From a checkpoint of a small model that answers yes/no questions on an image's attributes.
Model: encoder norm batchnorm, fusion encoder layers 12, fusion encoder activation gelu.
Training: 9400 steps, batches of 256.
Data: trained on photos with spoken descriptions (Open Images, Localized Narratives), 47.3 epochs.
Rows from block 15 of the image encoder, named by matrix and row number. Rows with one number belong to one channel. Each number is 50 + 15 x the weight over its row's rms, rounded and kept within 0 to 99. All counts start at 0. After the name is the row's rms in percent of the matrix's.
# conv1: bottleneck pointwise conv (encoder.blocks.17.conv1.weight, 96x208x1x1), inputs 104-207
# conv2: growth 3x3 conv (encoder.blocks.17.conv2.weight, 24x96x3x3, transposed), outputs 12-23, a 3x3 kernel for each
conv1.37 100:66 36 82 56 36 62 41 41 59 61 66 55 43 58 27 25 29 09 43 65 35 49 41 36 49 20 59 51 60 47 61 50 80 49 58 36 33 59 74 58 54 39 61 49 62 37 75 50 55 35 40 47 67 35 51 47 74 69 46 62 49 48 73 37 47 34 55 58 78 59 35 69 35 55 69 36 66 45 65 36 53 52 40 34 57 62 41 52 54 46 34 36 29 72 59 66 43 41 45 52 34 39 55 64
conv2.37 113:43 37 42 37 40 37 39 50 35 61 69 64 33 30 35 35 30 26 70 83 70 79 99 67 88 99 69 56 84 64 56 68 56 59 62 50 46 23 31 52 33 46 40 33 51 45 43 53 51 54 55 40 39 48 61 53 51 46 47 46 26 44 43 66 99 71 60 78 49 78 83 59 46 42 47 45 38 44 63 59 60 49 37 49 65 53 64 70 61 73 33 24 40 32 34 42 57 60 67 61 63 56 30 45 49 39 45 46
conv1.38 100:53 41 33 20 73 53 37 65 42 44 59 62 50 72 56 24 35 62 41 66 38 39 56 43 45 50 24 27 53 65 65 34 57 43 31 33 27 65 54 56 15 43 32 56 26 13 34 83 62 35 49 63 21 69 51 64 61 55 58 40 24 66 35 25 54 50 40 73 44 47 39 62 65 43 62 52 59 17 32 54 39 46 57 48 21 18 47 39 39 38 38 62 45 17 64 29 37 51 44 53 48 56 66 35
conv2.38 097:22 47 33 41 51 58 37 50 40 17 53 43 22 72 66 12 45 52 19 45 50 47 67 69 61 80 83 43 56 44 43 60 41 40 68 45 79 78 57 49 44 31 44 49 30 47 53 54 62 62 69 48 42 60 47 58 34 42 50 47 37 43 54 20 54 51 43 58 49 34 57 51 41 60 76 46 53 55 39 56 34 55 43 50 77 56 73 69 48 62 38 68 47 37 76 49 31 62 50 33 39 12 36 43 27 42 61 42
conv1.39 100:60 08 58 38 32 30 58 72 29 46 50 49 48 58 54 53 34 45 59 75 44 48 47 43 42 58 45 47 41 38 83 74 45 69 40 59 28 45 45 23 57 61 49 51 51 35 51 43 53 44 43 54 43 43 51 35 47 69 53 66 30 40 38 42 61 61 30 36 49 35 50 53 40 43 73 41 62 59 34 45 44 48 39 53 13 55 36 52 75 49 43 64 68 47 57 71 26 90 41 24 41 27 42 76
conv2.39 109:53 44 39 77 66 72 67 60 66 73 69 62 64 73 60 40 46 51 57 79 73 75 94 73 67 75 70 37 61 65 37 46 56 43 33 36 48 57 50 57 56 52 66 62 57 45 51 53 36 50 39 53 63 75 33 27 12 42 35 31 54 56 50 44 61 46 55 75 55 49 59 45 99 96 96 78 64 79 43 41 40 45 46 44 42 26 26 52 49 39 43 36 26 44 51 27 48 59 55 51 38 36 45 42 54 32 35 46
conv1.40 094:63 42 56 21 64 63 37 49 52 49 47 55 42 78 40 33 30 28 40 45 56 31 48 31 26 35 41 44 55 60 68 52 63 13 60 18 31 62 60 47 47 39 29 73 69 50 53 51 68 56 80 42 56 11 40 29 51 41 52 50 41 44 15 60 37 55 48 75 53 53 31 37 41 35 45 48 65 55 58 43 37 10 53 39 68 59 30 37 36 65 47 43 19 92 41 29 39 25 60 42 52 37 84 61
conv2.40 085:67 67 49 49 44 44 41 41 23 38 62 47 24 52 38 33 52 43 60 58 54 53 59 46 54 69 52 46 73 66 26 44 51 31 53 62 47 40 82 49 55 67 52 61 62 47 52 54 60 58 58 51 36 50 46 55 34 57 35 55 34 12 44 48 90 85 33 55 45 61 85 65 17 36 36 29 51 49 58 69 59 62 46 26 71 50 51 66 40 77 36 39 38 39 56 38 29 39 22 54 62 57 14 47 53 49 65 56
conv1.41 101:34 55 39 26 48 39 47 43 70 40 50 64 37 39 25 40 48 58 31 46 57 18 56 63 50 19 55 64 37 45 47 42 05 28 49 28 51 40 39 22 54 46 58 51 47 26 54 66 15 45 52 42 47 47 30 56 59 37 34 30 68 77 42 70 59 23 42 51 30 54 26 59 42 26 49 47 46 43 23 33 68 56 49 59 70 42 30 50 33 35 50 53 48 43 55 43 35 20 37 30 35 45 48 36
conv2.41 091:52 72 51 46 51 38 31 39 31 45 65 35 34 76 50 39 53 45 44 39 41 57 53 48 37 45 58 79 64 67 44 55 37 42 58 30 68 75 83 44 60 58 30 48 36 33 51 44 27 27 26 15 22 19 59 64 52 57 58 61 68 64 71 65 53 51 65 56 38 56 58 37 31 24 23 51 48 39 55 73 53 55 75 56 53 57 61 26 28 48 44 63 45 50 75 39 09 20 06 37 32 31 58 53 50 68 76 58
conv1.42 105:67 57 79 33 55 49 27 20 56 45 64 59 37 44 39 49 48 65 64 51 30 32 25 32 50 41 33 62 41 47 69 55 29 69 21 34 40 36 45 39 60 39 67 46 42 12 52 37 29 31 43 44 49 64 56 56 35 39 49 54 38 48 45 57 51 37 53 12 33 61 48 62 34 25 47 42 35 34 31 48 72 56 53 38 37 43 13 51 33 35 47 56 46 44 72 57 34 36 36 28 34 46 37 26
conv2.42 100:45 51 33 53 49 32 45 41 19 45 62 51 31 35 37 40 53 51 70 67 51 61 63 31 40 43 11 74 75 41 50 64 36 69 86 46 77 63 71 69 58 65 54 42 53 61 68 71 53 55 58 37 39 34 57 51 69 52 42 71 72 68 69 83 85 62 72 69 40 61 70 38 72 54 34 66 49 30 66 52 42 58 52 46 44 38 52 41 13 55 46 63 63 32 46 32 32 28 17 53 58 44 68 66 53 67 60 55
conv1.43 102:61 20 42 58 56 46 38 17 44 38 45 32 09 34 41 30 35 52 60 31 56 47 47 51 24 43 47 27 58 49 37 46 35 45 53 64 58 64 59 39 47 31 29 71 28 21 17 56 79 42 61 70 50 43 22 48 51 44 17 41 32 57 30 36 54 29 16 87 37 42 52 61 37 42 53 47 61 39 49 46 39 13 52 34 34 31 37 18 47 65 36 51 32 57 40 67 47 43 30 73 24 52 66 35
conv2.43 095:48 46 62 39 42 35 51 61 52 20 28 51 38 44 66 41 63 80 23 31 31 21 43 42 27 60 59 47 59 73 37 49 61 46 39 62 41 53 22 48 63 34 39 49 34 63 56 42 76 63 69 44 36 50 50 42 52 55 43 32 46 45 44 26 38 55 33 49 64 28 53 69 27 42 57 31 49 58 66 62 59 73 63 51 62 53 44 60 55 35 49 48 30 56 59 61 47 50 60 72 74 93 53 47 73 30 43 54
conv1.44 097:56 22 42 51 59 44 50 42 19 52 49 55 41 46 57 34 60 33 32 64 41 68 33 67 30 48 49 23 72 55 84 22 22 50 24 63 42 43 58 38 47 29 66 58 38 31 40 59 17 30 14 75 49 89 49 52 43 41 39 68 31 42 69 30 42 23 46 27 43 60 77 63 32 48 23 39 16 57 62 49 27 63 42 51 57 48 27 43 37 33 16 66 46 51 50 27 56 38 81 76 37 44 07 36
conv2.44 101:29 15 30 37 36 32 38 68 63 30 31 42 55 53 54 58 62 58 37 44 67 38 48 48 17 17 19 40 41 28 51 35 19 73 47 25 67 47 38 69 62 39 76 60 27 43 45 46 63 58 63 58 45 32 62 32 74 52 35 55 32 44 52 31 32 32 41 53 48 15 32 35 59 49 46 43 43 38 33 24 36 43 55 61 28 49 69 44 36 56 36 58 56 37 54 52 52 49 51 51 51 56 81 48 38 65 33 16
conv1.45 092:64 46 53 56 43 34 47 41 51 54 51 47 39 44 44 51 36 62 58 52 56 21 29 44 34 56 37 29 71 29 36 58 41 45 75 61 34 81 72 33 65 52 23 91 47 50 35 39 82 47 61 53 69 67 32 43 51 48 33 48 51 62 11 43 47 65 45 62 71 34 41 45 57 48 61 69 89 68 67 67 62 33 40 29 40 73 67 41 91 84 52 28 26 74 32 55 39 93 49 55 39 74 43 65
conv2.45 100:69 55 92 38 27 64 27 32 53 49 65 66 43 49 58 26 35 48 37 40 50 33 41 40 44 39 41 62 99 81 48 62 65 36 45 59 45 50 28 49 53 38 73 68 56 51 36 36 62 54 65 75 55 69 66 47 57 73 34 46 53 39 45 41 53 66 26 47 53 43 49 63 54 64 60 44 46 52 59 40 44 78 35 46 57 35 17 53 56 30 36 36 38 56 58 69 55 56 66 56 57 49 27 37 37 35 51 44
conv1.46 099:50 55 55 05 57 60 34 42 61 44 57 57 55 39 16 54 49 63 31 32 37 15 47 43 61 48 38 26 59 37 56 39 13 47 54 46 56 45 61 46 39 53 17 52 22 45 44 76 56 34 64 62 48 40 55 49 49 41 51 20 37 76 41 50 64 46 43 62 33 55 24 49 55 41 61 45 64 00 13 32 57 34 39 37 58 23 31 41 42 31 45 58 59 44 58 45 22 42 27 25 39 59 64 40
conv2.46 097:47 65 34 51 62 58 28 42 44 39 65 35 31 62 41 25 54 52 42 54 56 46 57 51 43 58 53 36 54 66 35 58 64 48 72 63 73 69 75 61 62 62 54 47 31 57 63 63 47 60 61 15 38 58 64 59 36 61 55 43 60 64 60 47 66 65 53 65 50 51 81 61 34 48 66 38 51 55 46 56 52 59 70 32 44 44 33 30 03 23 52 65 59 41 73 43 18 33 19 23 40 23 44 61 55 62 76 72
conv1.47 096:47 37 48 47 48 47 36 33 31 39 75 23 28 63 37 48 38 48 44 30 42 50 53 42 27 50 52 18 61 30 53 60 67 33 61 44 49 69 66 32 33 66 00 59 60 46 24 46 77 44 66 68 61 29 15 55 56 47 11 34 39 42 14 45 30 39 26 89 69 46 32 30 26 42 60 43 84 54 56 32 60 13 61 28 27 41 54 40 65 61 67 48 31 72 44 60 32 61 27 42 32 75 79 57
conv2.47 106:47 60 62 48 58 62 45 51 47 33 53 58 16 41 46 21 45 55 22 35 44 29 56 50 46 70 56 37 88 95 32 53 70 35 42 58 48 45 30 50 58 46 49 53 44 64 51 47 59 52 55 43 41 58 49 44 24 63 58 51 44 43 40 24 57 77 17 58 60 39 74 67 43 58 68 35 45 55 61 54 47 74 43 20 70 48 37 67 43 42 53 39 35 43 49 48 39 50 51 37 51 50 22 50 62 27 56 64
conv1.48 097:27 51 43 65 19 30 40 42 48 52 42 56 29 63 33 45 41 48 81 41 61 36 52 56 41 30 37 36 48 31 62 41 36 53 30 36 28 50 40 34 74 35 47 78 51 45 42 35 55 69 54 44 24 51 50 35 42 44 53 47 66 75 22 32 50 58 26 37 65 31 45 42 54 48 40 71 63 36 33 62 50 55 27 36 31 67 61 31 80 68 39 33 21 65 49 70 41 70 42 20 63 30 54 67
conv2.48 098:71 53 79 47 30 56 54 29 57 65 46 56 70 46 64 58 35 53 65 57 62 50 43 53 46 39 61 56 51 40 48 54 49 37 54 46 48 66 59 40 54 52 49 64 64 34 23 25 61 62 68 89 84 83 54 40 56 56 26 51 60 32 47 62 50 43 34 28 45 43 19 48 50 61 57 46 55 49 54 57 60 54 21 51 37 32 36 61 75 60 24 17 18 52 40 60 75 73 80 49 56 57 34 40 44 35 32 25
conv1.49 098:46 40 46 61 50 46 46 54 40 37 41 58 42 89 45 51 25 64 62 64 33 18 41 21 55 54 30 67 15 59 44 54 18 52 31 46 30 23 25 37 73 48 57 38 35 31 71 37 29 36 69 42 51 20 73 80 36 52 58 46 44 32 27 51 39 73 36 47 57 43 46 58 61 63 99 84 43 38 48 21 48 51 39 30 59 75 46 58 23 51 34 46 30 53 66 36 47 38 26 29 54 42 62 67
conv2.49 105:72 53 47 57 43 34 41 30 24 75 54 52 79 60 66 80 38 55 60 71 58 71 82 65 64 67 65 42 50 44 41 64 52 44 76 57 35 77 75 38 61 68 50 92 90 45 25 35 47 37 42 54 48 52 21 43 37 21 55 41 19 39 51 56 52 52 57 60 51 63 41 39 33 39 32 46 45 45 28 51 60 59 18 67 50 29 50 54 68 70 45 39 48 60 43 50 69 54 48 54 45 49 35 43 42 36 35 23
conv1.50 102:47 39 33 69 41 17 24 48 45 38 36 38 31 51 47 10 54 27 65 62 58 55 47 57 39 39 50 38 52 42 60 50 55 53 39 42 45 43 37 40 44 32 32 50 46 34 31 34 47 72 40 43 40 43 31 29 50 47 50 41 39 44 42 28 47 44 35 45 48 44 44 51 39 31 53 30 45 41 23 53 31 53 42 47 08 57 32 49 65 45 52 59 42 50 60 82 56 54 29 25 40 40 50 50
conv2.50 103:56 53 58 44 50 45 82 82 85 38 10 39 56 31 47 59 31 56 63 44 56 63 53 65 62 51 73 69 48 54 55 59 56 46 35 42 38 55 27 39 53 33 46 52 42 38 33 30 59 71 59 63 73 57 37 30 34 40 29 42 70 62 63 48 15 39 44 34 55 48 17 54 73 81 71 69 62 66 74 66 68 62 67 63 43 50 46 55 75 63 47 40 39 64 56 70 63 73 70 60 60 68 45 48 52 39 44 52
conv1.51 105:51 28 56 48 54 47 54 38 23 55 37 64 50 34 54 37 40 40 63 20 64 60 61 61 29 30 39 34 32 48 54 41 39 51 27 67 58 42 31 49 67 25 45 86 35 30 31 42 65 68 64 75 25 55 39 27 58 59 51 57 32 62 49 17 62 36 19 60 32 34 59 62 52 33 24 71 40 42 38 65 31 16 29 44 41 45 29 10 42 59 31 45 35 52 26 52 49 32 46 69 41 35 59 47
conv2.51 095:74 56 81 45 36 40 59 49 46 29 22 27 58 42 57 67 85 87 37 41 44 33 33 39 27 31 40 77 50 44 42 20 33 53 46 68 31 60 52 29 56 52 19 40 45 32 40 21 62 54 57 72 61 56 57 51 80 45 35 44 30 39 37 60 55 47 53 51 40 45 47 52 21 30 37 29 46 48 49 50 47 50 61 45 39 56 59 26 39 38 32 48 25 42 47 50 56 62 64 72 72 90 45 41 49 43 36 27
conv1.52 099:49 25 49 43 42 45 46 60 74 35 35 41 53 38 27 37 35 58 58 58 51 47 40 48 71 60 33 34 48 28 39 60 34 65 39 48 53 36 41 25 31 40 34 33 06 44 39 38 46 44 51 48 62 55 47 19 36 38 72 28 25 51 41 40 75 47 54 30 49 47 26 44 62 31 44 32 40 29 08 45 33 51 17 57 28 19 24 43 59 15 51 66 80 15 66 63 36 62 30 25 30 53 42 61
conv2.52 094:23 39 12 55 62 43 67 65 59 34 47 47 40 64 57 48 52 52 33 32 40 58 61 59 60 58 58 53 32 63 42 44 70 40 38 44 71 73 63 57 55 52 51 47 33 50 51 41 35 58 44 18 47 47 29 35 11 58 57 38 99 99 81 40 39 47 56 58 57 62 58 53 81 73 78 68 53 66 38 32 42 57 80 58 47 57 41 37 45 32 27 41 24 40 67 42 35 55 34 31 35 25 44 35 38 57 51 58
conv1.53 097:59 47 63 40 50 55 41 03 49 52 44 50 36 43 59 22 35 21 54 56 63 53 22 58 43 50 57 39 61 38 69 46 48 60 28 36 44 51 39 45 79 28 65 51 30 18 47 37 21 40 07 47 55 96 24 38 38 56 36 77 48 47 66 26 45 25 51 26 59 71 55 52 42 41 26 44 16 39 44 53 59 85 58 50 46 70 40 62 22 41 38 51 28 54 49 53 49 47 66 65 30 53 04 45
conv2.53 097:55 50 59 38 51 47 40 63 56 52 55 58 29 42 49 31 61 51 56 60 62 52 55 45 53 44 32 75 54 26 71 44 16 73 44 14 84 41 33 86 62 51 76 49 39 45 57 55 64 58 68 62 61 66 54 27 65 41 42 67 32 46 67 67 65 48 58 55 43 53 59 47 48 48 34 51 65 47 52 56 43 26 49 44 23 44 64 43 43 71 46 58 49 44 53 39 63 81 65 70 54 49 81 53 33 60 48 27
conv1.54 098:37 62 51 43 68 54 56 25 40 46 50 44 56 65 36 58 29 44 17 31 52 24 73 39 40 40 38 32 33 37 72 57 64 31 37 44 76 37 48 59 24 57 20 37 55 80 28 76 71 37 85 49 50 12 62 39 28 26 39 60 36 42 15 47 34 62 42 72 61 63 61 27 53 61 49 47 57 44 61 44 42 08 50 41 62 31 50 25 60 47 46 64 47 88 20 43 51 41 51 50 56 54 79 59
conv2.54 091:27 29 47 34 32 35 64 58 49 41 40 25 43 41 24 46 51 43 56 67 48 45 69 46 14 46 36 40 26 51 31 32 94 36 47 93 23 42 48 49 55 42 45 50 41 44 41 28 46 44 28 51 40 49 40 32 65 47 38 39 58 48 49 29 32 42 24 35 50 28 41 55 13 39 43 36 52 47 47 47 48 68 56 35 55 38 17 56 49 20 60 60 41 51 61 36 54 68 63 29 52 67 32 40 77 50 59 74
conv1.55 100:36 44 27 59 34 37 37 37 39 62 53 87 38 62 38 53 41 54 72 53 47 15 38 52 34 27 31 42 56 43 46 38 35 44 40 40 18 57 54 31 74 40 56 65 34 17 49 58 36 56 61 45 43 43 56 74 47 60 55 40 63 74 23 58 70 57 35 48 46 04 38 58 60 44 76 95 59 31 32 60 70 61 40 39 37 76 47 40 52 59 38 29 31 49 45 44 56 56 26 23 70 43 41 67
conv2.55 097:81 65 74 47 33 37 36 16 30 62 52 68 69 55 76 57 36 64 50 59 48 50 43 44 53 43 47 62 79 56 47 62 41 39 64 47 56 78 60 45 67 60 64 89 75 32 11 16 55 47 58 75 69 77 46 52 52 57 49 34 74 55 38 54 60 55 41 31 46 59 22 48 32 45 40 35 49 46 45 52 51 70 31 61 50 41 56 43 66 65 34 18 22 50 36 58 65 66 73 60 51 49 33 26 35 45 50 41
conv1.56 101:50 24 49 29 44 56 34 51 60 37 43 44 40 34 20 17 42 50 50 50 38 18 55 44 56 42 39 48 33 44 66 56 27 54 42 43 43 42 39 24 40 37 31 44 29 28 55 51 50 43 61 49 45 43 46 40 38 34 63 31 28 64 38 28 58 40 39 34 41 32 31 63 50 16 63 37 52 19 18 24 32 35 24 37 31 32 18 59 55 30 33 59 56 49 61 75 33 47 36 37 30 43 48 47
conv2.56 096:46 61 27 59 69 54 55 58 52 13 29 23 19 56 46 37 45 46 58 46 45 65 56 53 58 56 59 53 46 62 35 47 47 40 48 34 76 85 85 58 62 62 46 53 42 45 59 59 40 54 56 17 32 54 54 59 30 67 64 61 80 68 67 40 41 48 48 50 48 43 50 45 76 74 76 78 76 73 70 77 58 59 67 39 46 45 40 33 29 41 36 50 44 35 65 41 21 34 31 25 36 29 41 49 48 55 61 65
conv1.57 099:63 47 46 56 39 28 53 07 63 44 46 58 38 62 59 39 49 37 62 46 57 49 21 40 31 38 49 71 37 59 53 51 47 56 38 39 31 44 33 47 72 37 82 27 39 27 73 26 04 39 35 40 53 74 22 36 38 50 36 51 65 53 48 57 11 07 50 13 61 64 50 37 32 23 44 37 22 70 52 42 71 76 71 43 40 79 33 54 32 45 50 54 23 45 69 66 70 36 42 60 31 49 25 45
conv2.57 106:59 54 47 51 50 41 35 42 42 71 70 56 57 52 43 52 42 24 60 57 50 53 52 36 46 49 33 86 57 19 76 51 02 81 58 16 56 54 53 57 63 55 52 55 64 51 61 57 54 44 46 54 44 34 52 50 68 33 55 73 35 48 62 83 60 38 64 47 23 66 52 29 70 50 27 66 52 39 71 62 55 29 52 65 29 57 72 40 51 71 55 57 52 55 45 37 61 58 31 68 42 29 77 44 23 63 59 40
conv1.58 103:31 55 44 23 51 67 45 53 54 39 44 51 57 43 46 14 47 48 35 38 38 32 55 52 52 41 42 43 29 48 57 43 26 34 46 25 32 21 45 51 29 42 43 35 41 34 59 79 55 43 69 62 41 44 54 52 41 33 45 45 31 72 32 36 51 42 40 72 44 26 37 52 45 29 54 70 69 31 20 24 37 27 33 29 41 29 14 46 47 31 13 66 43 33 43 39 35 33 49 51 40 34 62 33
conv2.58 092:35 51 32 47 49 54 32 37 42 44 62 43 38 71 59 44 76 79 39 29 23 45 46 37 30 46 60 38 28 38 30 36 29 43 60 40 64 73 80 45 51 54 37 47 39 35 54 39 39 60 60 27 50 65 47 38 27 55 44 54 53 45 48 43 43 44 55 60 51 36 52 43 38 45 57 55 55 60 61 63 39 63 62 46 59 55 64 42 41 64 42 60 35 35 73 40 14 37 45 33 39 36 40 48 47 52 59 57
conv1.59 096:38 43 43 71 39 47 33 39 38 51 40 81 36 56 43 49 62 49 74 45 54 27 37 56 36 31 44 42 46 57 44 42 16 47 33 42 17 57 14 36 72 35 60 76 44 17 26 59 67 59 82 58 33 39 59 74 53 60 48 56 42 59 30 44 61 51 26 59 39 19 48 60 58 46 78 75 39 31 33 49 61 45 28 36 39 54 39 40 42 58 33 41 31 52 50 69 41 57 51 51 59 27 43 48
conv2.59 098:67 54 71 34 27 40 44 30 51 49 37 55 69 46 76 66 45 80 46 47 45 51 46 47 46 32 49 52 45 37 47 57 40 37 59 50 49 82 59 51 71 53 51 86 65 47 26 29 62 53 56 71 59 62 51 50 52 51 51 40 55 54 44 50 43 53 43 30 59 51 17 61 29 42 35 47 51 48 51 54 55 73 37 75 46 29 48 50 66 44 29 26 24 50 36 58 70 56 70 65 62 69 44 36 46 36 29 30
conv1.60 094:37 58 48 46 49 34 36 24 49 45 39 56 45 54 64 31 53 49 54 73 51 64 00 44 30 56 56 42 54 42 81 59 45 51 38 40 36 55 56 40 59 30 54 36 54 20 42 59 16 39 02 61 55 91 50 49 36 49 48 66 61 20 59 28 36 44 62 17 50 67 44 43 47 33 37 17 04 43 58 39 58 85 49 50 40 63 19 59 46 33 41 58 36 25 59 66 60 52 69 46 29 47 00 52
conv2.60 095:29 38 43 30 48 55 45 58 60 33 35 35 21 42 38 37 54 47 48 61 65 48 57 47 43 47 37 71 51 27 57 47 21 58 53 21 90 53 40 81 57 45 74 61 32 44 57 61 67 53 54 63 41 43 48 34 55 35 40 69 53 52 71 62 61 44 44 50 35 36 40 38 75 65 44 73 62 57 60 65 54 32 53 59 43 51 62 57 39 53 46 63 56 50 60 44 54 68 49 50 34 23 77 51 37 60 53 45
conv1.61 098:39 44 40 47 73 35 69 44 35 65 53 46 44 66 27 53 54 39 44 61 60 38 60 53 47 74 77 55 60 46 52 65 63 54 39 51 66 61 52 41 51 43 39 53 72 77 26 31 57 33 63 47 66 50 53 69 32 29 44 81 66 41 40 36 52 62 41 39 74 55 69 53 40 66 31 36 56 40 55 88 36 43 43 29 69 59 66 38 62 77 34 57 46 85 45 36 38 63 60 23 83 50 67 57
conv2.61 104:38 36 69 47 45 64 58 58 54 43 56 54 35 46 28 29 37 29 65 74 77 40 53 52 19 25 41 44 47 55 45 37 80 30 34 70 32 43 39 33 28 31 56 37 44 30 45 41 45 48 36 58 52 51 73 57 80 56 54 64 45 36 43 41 49 65 33 35 62 35 36 59 46 69 41 36 58 40 25 31 20 41 57 31 48 48 09 61 65 33 51 62 54 56 69 50 60 70 64 32 35 26 40 36 48 48 49 47
conv1.62 097:54 56 43 09 69 57 44 42 53 44 46 67 59 53 31 53 47 61 35 24 45 14 55 46 49 52 38 26 50 51 59 30 18 32 35 43 50 41 48 69 30 55 27 60 34 45 45 84 66 29 74 67 40 37 58 49 51 31 43 23 42 79 30 56 49 47 44 79 27 44 38 48 55 35 48 61 68 22 28 38 62 31 48 35 70 11 32 38 34 34 35 60 43 48 41 23 26 35 33 24 59 51 73 26
conv2.62 089:43 67 48 43 50 59 29 35 34 43 72 37 21 70 49 27 65 57 42 46 37 52 58 45 42 56 50 44 55 54 36 56 50 52 82 70 72 67 81 49 58 58 45 49 33 53 63 55 51 52 55 37 41 64 53 58 46 55 45 50 46 39 50 39 57 55 52 63 41 49 73 51 21 36 51 33 46 43 45 58 40 61 62 39 59 44 54 45 24 56 58 84 59 43 83 42 10 25 18 32 45 32 40 60 53 59 77 63
conv1.63 102:46 38 45 25 44 43 52 68 62 36 27 53 66 60 57 51 57 59 57 31 64 51 63 43 34 65 24 55 59 64 35 44 36 36 33 52 46 39 65 82 46 43 68 64 27 57 44 86 55 28 41 68 43 56 70 50 44 46 52 64 44 83 42 48 38 37 52 81 36 34 48 45 42 69 36 61 64 45 34 40 47 47 35 44 43 41 33 68 43 58 13 77 46 20 44 10 47 47 47 61 68 35 51 48
conv2.63 097:27 54 40 40 60 53 35 37 43 41 44 33 47 61 59 43 67 63 32 32 33 40 53 42 35 44 55 47 36 27 36 41 33 49 61 45 55 53 56 36 34 23 60 52 43 31 44 27 29 39 41 61 61 51 34 35 55 27 39 41 15 21 36 47 49 43 57 63 61 33 35 39 55 43 57 45 54 53 31 28 13 51 41 47 63 46 62 47 45 42 25 57 32 32 66 39 15 48 38 42 45 41 46 46 48 61 46 43
conv1.64 098:61 62 65 53 46 34 40 22 36 63 59 53 55 43 41 43 38 26 59 59 64 45 11 37 38 50 56 55 53 39 71 75 81 56 55 33 41 52 51 54 67 57 56 39 48 28 61 51 15 55 06 37 57 96 40 50 60 72 52 68 65 47 59 34 52 40 46 23 66 68 52 66 30 40 40 31 12 29 32 65 62 84 37 57 29 73 29 46 54 21 39 51 52 58 57 65 43 75 55 47 34 52 00 52
conv2.64 097:54 63 81 43 49 69 39 46 65 55 67 63 00 35 40 14 37 38 50 53 57 47 58 44 59 62 44 67 44 00 71 44 10 85 70 31 87 44 26 77 48 41 66 33 39 41 56 66 58 58 60 62 60 52 42 29 58 31 30 59 33 33 55 63 64 46 48 55 35 70 78 57 66 57 33 54 59 38 43 49 42 24 50 57 44 56 75 61 47 71 45 51 57 42 55 39 60 74 52 61 51 37 66 57 37 65 52 45
conv1.65 101:50 41 57 44 30 66 49 34 31 52 41 33 45 17 54 41 49 38 40 46 60 41 30 72 53 38 62 37 60 46 38 34 24 46 16 36 46 71 44 36 43 59 44 48 42 23 22 61 35 50 37 64 47 51 44 45 56 50 27 79 31 53 76 29 35 40 63 33 48 44 77 63 26 35 32 40 22 56 47 49 49 56 37 22 68 63 31 31 25 43 11 57 28 64 34 53 62 55 86 69 46 13 25 63
conv2.65 103:49 43 49 25 37 36 26 41 53 25 34 48 49 54 60 51 67 75 52 66 53 54 59 60 18 45 37 51 50 30 56 40 33 56 34 21 75 31 45 72 42 49 64 48 47 40 40 44 56 57 57 45 47 49 48 20 32 49 45 40 35 43 37 39 48 30 29 33 40 14 31 35 22 17 26 38 33 45 53 52 56 54 60 65 63 46 56 53 25 42 37 40 45 40 45 50 60 60 64 54 52 60 72 48 53 54 43 30
conv1.66 095:60 61 49 56 24 46 42 48 19 63 53 46 49 41 48 56 41 50 20 56 48 55 51 54 40 25 74 39 63 45 42 61 44 48 67 44 51 57 61 52 44 43 49 46 61 44 31 56 41 69 33 56 56 52 83 55 68 67 27 28 76 38 73 45 28 71 44 40 24 32 51 48 25 59 42 46 56 46 58 49 55 41 20 25 40 58 33 46 59 53 49 19 44 49 25 91 54 50 47 44 70 34 31 43
conv2.66 125:74 61 59 67 53 57 46 40 47 53 35 46 45 33 37 26 08 38 61 58 57 58 54 51 46 56 51 50 58 74 53 53 51 59 49 41 60 38 30 65 56 42 74 61 47 49 60 75 39 44 56 60 52 75 69 54 47 71 64 65 36 50 39 50 57 65 42 49 58 36 37 46 70 63 72 48 44 56 51 46 49 61 54 53 52 30 42 39 00 32 53 47 43 41 32 34 57 26 54 49 35 55 57 47 66 54 58 61
conv1.67 098:72 47 98 61 48 76 47 20 45 40 65 42 34 46 38 35 37 34 44 67 25 29 34 32 48 18 40 54 67 34 49 35 47 62 35 46 47 63 63 56 46 39 44 72 58 43 31 46 61 09 51 70 58 51 66 56 50 43 30 41 37 31 77 52 28 45 72 63 54 74 38 63 28 69 52 26 47 40 51 34 41 48 60 42 54 46 36 62 37 47 54 26 29 79 37 79 50 49 56 39 20 53 66 32
conv2.67 111:44 40 34 60 71 67 53 63 64 42 48 46 38 33 33 47 39 40 86 99 77 82 94 66 66 82 53 56 89 76 53 71 62 54 72 64 63 22 29 67 35 50 55 28 52 56 53 73 58 54 66 34 26 56 76 63 50 64 63 57 32 32 41 52 86 69 49 68 46 51 64 49 47 41 44 47 46 52 60 52 58 55 24 41 68 33 42 65 21 46 47 46 64 41 38 56 42 27 51 40 51 49 49 58 54 51 60 54
conv1.68 099:70 36 69 18 47 67 50 04 51 39 62 38 58 49 37 38 30 25 56 44 32 33 45 32 44 35 53 51 66 42 48 38 45 49 65 42 29 55 52 39 42 57 18 52 50 72 39 42 57 47 53 51 65 51 28 43 52 54 39 33 49 29 84 48 39 52 49 39 45 54 31 62 50 47 47 21 41 49 51 46 62 44 58 58 72 80 43 52 29 49 70 50 32 61 44 42 48 38 41 36 28 62 54 55
conv2.68 097:52 61 42 49 80 52 41 57 47 66 73 63 56 67 63 47 53 47 64 83 92 50 70 67 42 59 56 39 67 61 57 52 63 71 69 75 50 22 30 65 51 54 60 47 56 48 51 65 39 48 51 23 30 35 83 68 56 54 58 45 35 50 50 53 91 82 48 67 57 55 77 68 12 17 19 22 35 31 42 50 49 50 42 36 44 32 39 56 22 46 45 40 61 28 42 53 31 41 44 56 59 55 41 51 48 45 43 53